A small image VAE, trained from scratch.
Training: adamw at rate 0.0025, 10300 steps, batches of 256.
Data: trained on stained colorectal tissue patches (NCT-CRC-HE-100K), 45211 training examples, 58.3 epochs.
Rows from block 7 of the encoder of a small image VAE, named by matrix and row number. Rows with one number belong to one neuron. Each number is 50 + 15 x the weight over its row's rms, rounded and kept within 0 to 99. All counts start at 0.
After each neuron's rows are labels from the 100 images, of 14848, where the neuron reaches its highest value: "top examples" is what is common among them; "colour at peak" is the nearest of a few named colours to the mean colour under the peak. Only what is clearly more common there than usual is listed. The data: stained colorectal tissue patches (NCT-CRC-HE-100K).
# fc1: MLP up (encoder.blocks.7.mlp.fc1.weight, 512x128), inputs 0-127
# fc2: MLP down (encoder.blocks.7.mlp.fc2.weight, 128x512, transposed), outputs 0-127

fc1.31:60 52 39 21 52 67 38 40 69 59 33 29 36 40 59 60 59 49 64 72 58 51 56 61 54 67 47 55 48 56 52 70 67 50 57 46 58 43 51 22 08 53 28 55 40 62 46 62 48 66 57 63 42 51 33 56 43 29 33 41 59 64 67 47 40 34 49 18 61 71 53 44 75 35 29 64 59 53 73 31 46 63 85 54 71 55 57 56 34 34 63 34 24 73 29 74 45 42 61 45 75 70 54 31 45 62 67 47 53 52 45 25 58 70 28 65 58 72 61 67 67 47 76 67 80 44 24 42
fc2.31:78 33 64 53 37 51 26 42 49 60 44 36 57 29 39 33 68 62 32 37 64 61 42 62 42 62 55 51 35 41 57 30 59 39 53 55 68 28 36 63 53 67 61 36 69 40 44 22 62 54 15 51 47 35 36 49 63 55 76 81 51 66 44 34 43 36 66 54 39 43 67 61 63 43 62 27 34 41 24 31 39 46 12 17 58 62 65 64 59 74 62 50 58 52 24 45 41 36 43 55 70 34 28 47 65 60 61 46 68 47 59 35 54 52 34 45 41 53 65 36 89 59 14 44 29 63 68 51
top examples: tissue: mucus
colour at peak: pink

fc1.177:59 63 36 33 31 36 35 42 37 50 56 22 54 50 66 32 34 57 66 73 64 55 48 48 40 63 63 68 64 56 58 41 41 55 69 34 58 51 12 54 34 52 55 68 60 16 74 43 59 40 64 47 37 36 49 62 28 22 45 52 42 60 98 48 32 55 34 32 38 43 27 37 57 43 28 61 70 29 34 63 68 69 72 62 50 32 33 56 33 39 67 29 47 70 27 62 67 61 26 37 64 45 62 42 36 51 47 80 34 30 51 68 52 60 36 65 34 41 43 55 23 54 63 56 41 46 39 54
fc2.177:52 32 25 44 37 48 51 54 64 42 37 56 54 22 52 38 41 60 45 46 60 78 48 72 52 52 48 56 39 19 54 34 71 51 38 64 44 35 31 56 61 95 66 42 45 26 54 32 33 36 25 49 43 57 45 49 39 51 56 59 08 42 69 27 49 53 70 62 13 41 38 48 46 43 30 60 44 24 12 45 29 29 23 54 27 41 74 63 48 56 57 67 58 41 33 63 55 76 37 55 45 36 54 87 57 60 30 45 55 53 34 67 47 53 55 47 38 46 68 56 55 36 27 51 50 60 41 40
top examples: tissue: adipose tissue
colour at peak: white

fc1.334:59 54 60 57 56 54 31 46 57 60 68 27 64 41 78 47 60 53 58 51 57 56 36 60 44 78 31 63 53 64 52 37 47 44 63 69 50 44 56 31 73 16 49 41 38 54 21 50 24 43 34 61 49 36 53 43 26 87 63 56 37 69 65 61 35 52 55 48 34 60 40 64 33 89 47 77 60 60 17 29 89 48 21 46 54 50 73 57 70 40 57 72 42 44 60 64 65 15 28 34 53 70 29 57 67 59 62 47 58 36 55 50 56 43 57 64 53 65 36 43 54 62 40 49 64 57 80 40
fc2.334:42 67 51 26 53 33 24 71 54 45 52 50 44 36 41 57 05 52 54 52 39 32 23 42 67 63 53 59 30 50 57 48 60 56 80 51 53 47 36 77 50 43 53 34 54 49 66 67 52 60 65 28 54 46 26 57 59 25 35 49 60 41 93 66 47 63 66 29 56 36 27 62 45 45 48 37 75 57 74 70 71 50 70 42 33 53 37 40 34 41 53 47 21 45 28 33 54 69 59 40 44 36 45 55 42 48 58 80 61 76 58 61 51 56 30 43 36 47 33 78 33 35 66 50 46 64 17 31
top examples: tissue: lymphocytes
colour at peak: brown

fc1.479:48 58 53 53 72 65 41 37 65 72 59 72 36 46 30 68 55 82 40 50 37 28 14 52 63 38 37 54 22 50 42 66 46 43 64 40 26 57 47 42 11 35 54 44 44 29 42 26 50 41 64 44 43 64 42 58 47 58 45 40 33 52 44 69 48 24 31 41 21 60 36 46 29 46 55 80 53 77 59 49 47 52 53 43 64 42 53 46 45 40 65 46 23 69 52 69 60 41 42 35 36 66 50 30 48 64 21 27 61 24 29 84 62 61 23 28 61 57 33 41 65 51 54 62 71 57 39 69
fc2.479:55 49 65 65 33 45 09 50 41 51 54 44 51 49 58 48 56 38 67 58 55 44 56 67 37 53 58 50 35 54 59 20 43 38 79 42 67 40 58 38 65 45 30 52 57 58 45 43 48 53 46 43 65 43 56 43 61 45 52 50 78 99 37 55 54 45 35 76 87 42 61 53 64 49 43 50 66 68 58 48 63 34 53 67 54 47 44 47 60 45 65 46 46 53 22 47 53 11 52 00 55 55 63 26 27 53 58 45 60 49 64 30 56 67 61 47 43 45 43 47 36 50 20 53 32 67 70 33
top examples: tissue: debris
colour at peak: purple

fc1.217:39 64 43 63 90 45 56 60 30 30 53 34 51 43 37 43 62 45 65 76 47 23 56 60 70 55 57 36 55 66 55 84 43 38 78 65 68 61 60 36 40 42 27 35 57 34 74 43 64 50 62 75 69 37 57 70 43 33 71 46 53 54 59 46 23 52 30 47 77 67 70 54 42 63 28 58 84 50 52 75 52 65 53 35 74 50 23 35 52 62 37 51 70 46 56 68 63 42 51 45 48 33 82 24 33 50 56 77 49 61 58 36 34 53 72 46 61 54 47 41 30 53 69 41 56 54 73 41
fc2.217:64 51 29 46 50 49 30 57 81 36 61 68 50 59 40 49 34 57 55 16 62 45 65 58 43 34 66 45 53 45 28 40 34 61 70 53 60 59 50 76 66 55 49 60 40 31 32 58 52 49 33 55 42 31 58 29 51 68 40 58 36 39 62 23 40 27 26 55 51 65 73 49 37 55 42 32 41 51 31 55 12 26 13 49 55 48 59 41 37 66 33 51 44 69 51 36 46 43 24 37 59 57 56 55 59 58 13 39 38 31 23 90 58 37 77 43 39 47 66 65 51 32 24 51 37 67 33 46
top examples: tissue: adipose tissue
colour at peak: white

fc1.475:56 56 59 58 77 39 45 77 46 39 29 50 42 79 00 53 38 26 53 52 59 46 37 44 72 55 69 39 41 47 70 46 56 53 51 45 86 44 43 43 63 43 23 39 79 83 64 38 64 66 45 48 58 82 44 58 59 46 45 52 64 54 43 53 35 64 55 49 43 81 47 53 37 25 80 35 59 71 66 43 20 58 58 14 42 55 31 35 37 35 56 34 46 35 44 33 58 52 75 48 57 45 62 38 33 49 45 60 41 50 75 60 47 56 72 35 49 30 63 54 56 50 50 71 27 55 69 42
fc2.475:59 51 47 59 38 53 47 34 53 56 59 46 61 33 70 52 61 71 53 55 44 47 40 68 32 54 39 59 57 74 59 71 53 45 56 55 40 67 63 52 39 53 61 71 06 30 28 61 43 41 59 71 40 38 71 34 42 60 47 50 43 66 70 49 67 36 14 44 49 45 58 55 81 92 20 83 57 35 21 50 74 07 49 62 73 34 62 68 54 58 53 50 48 55 80 52 49 16 29 29 45 51 48 49 62 52 60 28 65 41 29 17 54 47 41 62 49 60 50 51 52 53 53 43 57 39 48 52
top examples: tissue: tumour epithelium
colour at peak: brown

fc1.14:48 60 76 36 61 68 53 55 47 54 46 53 37 52 53 55 31 65 58 87 56 42 53 60 67 71 81 66 44 72 32 52 68 43 71 45 36 57 28 82 32 64 45 47 34 34 75 65 41 70 44 43 75 29 60 48 37 37 60 28 70 35 99 46 44 55 43 37 53 66 41 35 53 51 43 57 67 39 55 63 74 41 53 61 41 60 45 59 55 53 41 40 49 66 35 59 79 41 54 49 59 44 33 34 66 30 65 82 80 44 39 66 60 65 70 42 69 41 70 30 28 62 47 63 33 46 49 42
fc2.14:65 33 29 51 63 26 36 60 55 41 26 62 39 42 50 39 34 72 58 40 56 46 37 60 54 21 60 62 82 36 65 34 45 55 18 64 35 32 66 59 61 57 76 47 63 43 52 43 58 36 24 49 32 56 45 50 43 61 50 62 28 35 30 22 50 48 51 56 39 54 60 55 59 47 49 55 40 28 23 40 19 21 38 39 50 57 71 58 41 46 50 70 52 52 43 44 36 45 54 78 57 36 40 79 87 53 21 61 57 32 61 52 43 25 52 46 46 53 50 86 89 45 33 60 52 51 56 24
top examples: tissue: adipose tissue
colour at peak: white

fc1.232:44 48 72 53 52 44 21 55 37 39 60 60 50 80 38 66 56 73 53 62 73 42 72 51 34 47 16 40 43 78 25 79 22 60 60 45 45 45 30 42 38 57 27 36 28 52 58 53 20 69 37 69 45 34 44 49 21 47 51 72 59 71 88 61 59 39 21 34 63 62 53 56 76 78 45 42 55 62 55 50 55 47 43 62 65 40 65 31 39 40 33 64 36 67 51 73 50 39 59 30 49 49 74 30 46 41 65 61 50 46 73 60 38 51 42 59 43 63 28 45 39 34 74 36 40 67 53 55
fc2.232:48 44 42 42 52 58 25 68 27 36 30 50 47 52 50 66 38 50 60 63 48 51 92 36 71 52 52 65 50 72 67 36 63 71 99 64 75 63 64 59 40 85 49 59 68 25 35 50 33 47 14 64 44 78 58 37 58 42 59 53 35 56 52 34 27 45 41 43 18 65 69 51 59 50 57 63 57 45 37 40 41 46 30 51 33 26 41 52 45 43 54 52 45 68 11 30 47 52 60 48 31 60 68 44 41 52 65 68 37 49 62 64 69 56 51 47 53 44 58 49 56 32 66 74 38 38 23 61
top examples: tissue: mucus
colour at peak: white

fc1.180:62 61 58 42 49 33 57 35 38 58 59 60 53 55 77 13 40 48 40 61 65 34 20 59 31 64 59 30 64 74 52 52 30 54 53 73 72 58 44 73 99 51 56 44 47 57 20 28 38 49 58 66 38 35 69 54 67 58 63 51 65 69 83 32 73 37 39 45 47 42 36 68 73 37 56 23 40 55 60 31 58 46 42 66 49 34 72 57 49 62 68 45 78 47 30 39 36 49 63 32 64 47 73 52 39 35 38 83 65 45 50 21 43 50 50 42 52 57 52 66 53 47 62 44 63 45 67 53
fc2.180:49 32 54 76 33 60 26 64 66 35 45 47 48 58 38 56 39 57 71 52 48 43 73 56 71 58 46 54 18 51 55 50 62 69 62 37 46 32 36 19 27 25 18 52 26 39 49 56 38 58 58 42 53 70 48 49 21 35 51 57 54 52 55 66 13 66 44 43 54 65 40 32 35 65 37 75 68 27 34 64 33 58 54 47 41 70 34 40 41 39 39 35 38 35 61 68 56 53 68 55 33 51 64 55 69 54 86 51 53 55 74 62 44 67 18 63 47 61 43 19 55 65 10 54 44 54 49 38
top examples: tissue: smooth muscle; tissue: debris
colour at peak: brown; red

fc1.317:65 69 59 37 86 49 30 73 35 45 42 28 59 68 33 30 67 32 33 50 70 59 57 60 35 65 82 66 66 76 56 53 51 52 78 55 45 74 59 20 43 38 49 43 32 71 39 66 55 44 39 41 41 47 43 45 54 34 43 39 48 74 56 42 34 48 41 15 54 53 58 46 74 73 52 62 75 52 58 44 55 40 48 31 47 34 40 35 43 57 69 25 47 46 27 58 69 60 37 30 61 33 37 58 36 40 56 66 39 39 62 43 67 61 53 57 33 69 32 54 28 38 73 27 19 39 78 61
fc2.317:55 46 33 35 67 45 41 40 83 40 45 40 44 46 58 38 64 65 51 27 66 58 37 67 43 33 54 39 98 36 46 12 38 32 33 46 51 38 62 58 37 68 74 56 40 38 46 64 50 53 62 51 63 52 50 38 61 68 49 72 34 33 31 27 61 23 58 63 53 37 75 54 53 45 36 32 44 52 61 40 36 33 12 25 48 61 54 74 34 47 44 44 25 61 44 37 40 77 40 32 59 43 35 65 65 65 35 43 59 50 37 91 53 40 73 59 30 60 40 64 59 47 50 50 47 43 60 20
top examples: tissue: adipose tissue
colour at peak: white

fc1.480:47 57 42 30 31 30 51 61 22 48 38 52 47 46 47 72 20 47 53 55 59 51 68 63 55 58 35 48 46 66 34 50 42 85 68 47 48 47 18 79 66 53 38 78 20 40 55 52 65 41 71 37 64 32 61 43 40 39 67 55 67 57 98 68 42 48 51 47 56 61 39 30 70 46 31 32 61 28 60 70 57 63 47 71 74 49 38 35 41 52 54 29 69 52 31 56 57 32 40 22 55 56 61 53 64 38 33 84 44 42 32 51 62 54 56 76 52 39 59 47 42 67 68 27 26 65 62 40
fc2.480:77 39 36 63 45 49 49 65 72 42 42 60 43 40 51 45 27 64 49 55 61 69 62 71 53 35 60 46 51 28 54 21 47 46 27 57 47 30 48 52 67 91 61 46 28 32 47 31 38 44 31 68 48 46 63 43 35 75 57 63 28 36 42 32 51 50 60 59 22 57 53 64 50 52 47 52 42 26 07 51 04 33 34 45 49 37 62 66 48 61 52 50 65 41 53 44 46 63 66 72 27 41 65 72 63 64 36 56 47 53 51 80 47 38 72 54 47 59 68 49 64 55 08 58 51 79 45 37
top examples: tissue: adipose tissue
colour at peak: white

fc1.29:32 56 61 49 46 77 56 51 41 72 58 30 56 29 40 45 31 33 38 57 50 23 71 48 38 65 63 54 56 80 64 69 56 72 74 56 54 78 68 58 26 49 28 62 67 64 65 39 34 51 82 50 59 73 41 65 52 20 36 51 53 37 57 51 40 40 32 57 56 54 31 43 55 69 23 48 48 63 41 46 46 30 74 61 37 36 42 37 57 51 39 30 14 52 41 54 50 48 45 12 39 29 71 55 63 33 57 56 44 59 28 39 49 50 24 30 67 63 48 25 54 66 68 57 36 70 48 77
fc2.29:73 48 41 51 66 41 33 41 62 41 57 50 66 46 56 60 45 46 66 02 66 49 40 66 58 34 59 62 30 43 63 27 50 27 43 43 77 48 48 57 63 83 69 29 64 36 41 36 30 58 33 63 48 44 63 46 49 60 80 53 25 44 34 32 51 53 34 72 30 64 73 73 50 66 68 29 60 55 22 29 12 41 10 49 32 57 64 58 40 57 57 28 46 40 35 27 44 40 55 40 50 54 47 68 51 67 34 42 65 60 58 53 39 41 63 57 35 43 58 66 58 40 13 56 56 47 60 46
top examples: tissue: smooth muscle
colour at peak: pink

fc1.174:58 30 67 50 25 65 31 39 63 66 69 37 45 43 78 58 60 66 77 46 31 46 26 45 22 43 30 58 57 62 61 48 49 27 40 34 51 42 58 12 41 45 43 58 16 19 31 49 37 42 61 73 37 38 71 45 40 82 57 45 43 58 63 53 38 35 34 54 59 45 51 53 66 60 51 72 56 57 18 58 80 32 45 54 74 40 59 55 68 50 58 40 62 60 50 45 45 26 48 32 45 58 64 40 66 73 44 32 96 50 50 37 46 50 36 67 57 58 32 47 33 54 55 32 79 46 62 58
fc2.174:43 65 28 45 60 50 43 56 50 55 47 54 65 61 41 33 33 35 40 55 66 28 62 23 79 56 66 53 45 57 50 63 59 59 99 63 40 41 21 59 62 60 52 43 94 61 73 44 61 58 55 34 51 54 50 54 55 15 34 60 57 64 59 45 61 53 47 32 49 43 63 37 41 25 47 40 62 51 69 45 56 68 46 44 41 58 33 45 37 52 40 53 43 45 14 56 67 77 51 15 64 43 59 37 23 47 37 59 24 58 55 69 46 56 44 37 45 45 59 49 55 47 59 45 45 78 44 39
top examples: tissue: tumour epithelium
colour at peak: brown

fc1.85:48 58 42 31 58 26 46 42 29 70 48 52 46 53 52 37 24 45 42 70 56 46 82 41 58 77 63 34 55 68 36 71 29 50 56 50 72 63 56 61 94 30 49 53 36 27 36 45 38 49 46 35 58 25 58 46 59 44 54 53 60 57 69 63 54 42 19 29 76 42 46 53 76 84 55 40 51 77 60 52 99 54 46 72 71 42 40 48 46 47 52 38 55 58 32 44 44 24 42 38 55 55 54 27 26 42 21 54 48 29 40 25 66 53 41 51 55 50 54 57 47 51 67 35 30 56 57 38
fc2.85:57 51 45 65 84 43 41 65 59 51 44 53 38 69 39 36 46 68 51 36 42 34 99 24 78 54 59 39 61 74 65 67 44 71 84 59 62 49 58 45 32 40 57 34 36 41 43 61 29 62 37 30 52 55 60 48 26 49 16 51 46 47 44 50 37 47 40 39 60 79 21 46 32 74 85 54 54 53 25 51 46 60 33 59 44 60 53 57 48 66 39 41 70 42 45 51 43 38 68 32 30 44 55 41 49 72 34 48 71 25 40 68 70 59 30 56 72 58 47 66 82 55 51 44 59 53 45 35
top examples: tissue: debris
colour at peak: brown

fc1.132:72 38 70 26 64 57 21 40 68 43 66 44 34 36 68 52 60 68 30 41 29 40 02 29 09 58 63 48 40 75 63 49 33 30 50 47 35 53 64 56 42 49 74 47 38 43 31 61 37 49 42 67 38 34 66 36 34 59 78 43 65 58 41 67 68 59 11 52 62 65 59 67 49 68 51 45 69 54 52 26 72 37 41 43 54 65 42 54 46 44 61 48 56 46 51 50 39 47 65 34 60 70 55 59 42 61 69 74 49 28 51 48 43 56 20 46 58 47 45 79 41 68 67 42 27 67 46 45
fc2.132:29 44 44 23 80 44 34 31 41 41 30 56 81 34 31 47 36 39 74 42 50 50 66 48 58 60 52 70 37 53 33 40 67 67 99 38 44 66 54 59 32 59 41 31 39 52 35 55 56 55 57 47 68 75 24 58 61 31 48 29 52 55 75 50 46 41 32 64 65 69 48 58 43 48 54 44 62 62 38 62 44 58 59 32 55 64 53 28 29 54 71 51 36 60 18 34 38 20 33 16 62 74 34 42 29 29 59 65 60 70 57 48 57 66 34 26 40 45 44 37 29 48 57 51 59 43 52 46
top examples: tissue: lymphocytes
colour at peak: brown

fc1.357:54 40 58 25 43 42 48 39 27 54 56 61 60 54 49 15 39 59 31 44 68 18 12 59 42 49 34 50 33 76 63 44 34 62 84 55 78 34 25 63 69 25 71 62 41 49 36 15 64 27 55 38 41 67 63 46 54 59 78 46 50 45 42 33 63 55 34 40 37 31 22 56 60 46 40 78 60 57 50 28 60 46 51 53 46 67 52 65 41 47 64 45 58 50 32 54 56 31 66 37 71 60 39 30 45 65 29 54 40 30 35 57 72 45 38 69 67 44 70 33 38 52 67 53 77 46 47 55
fc2.357:57 41 38 56 15 48 20 48 38 37 48 52 56 38 52 40 50 55 63 70 42 32 61 75 69 55 42 47 08 51 38 49 74 49 61 57 58 42 44 39 52 21 47 44 27 35 63 50 50 36 37 54 38 62 52 57 24 58 44 44 65 74 58 66 45 73 50 51 41 62 29 52 66 78 38 77 52 18 51 36 23 70 62 69 58 64 33 35 57 25 59 46 71 31 50 68 49 32 69 47 40 57 59 45 53 64 76 57 51 69 97 45 58 60 18 70 45 41 43 43 64 65 41 52 51 72 36 57
top examples: tissue: smooth muscle
colour at peak: brown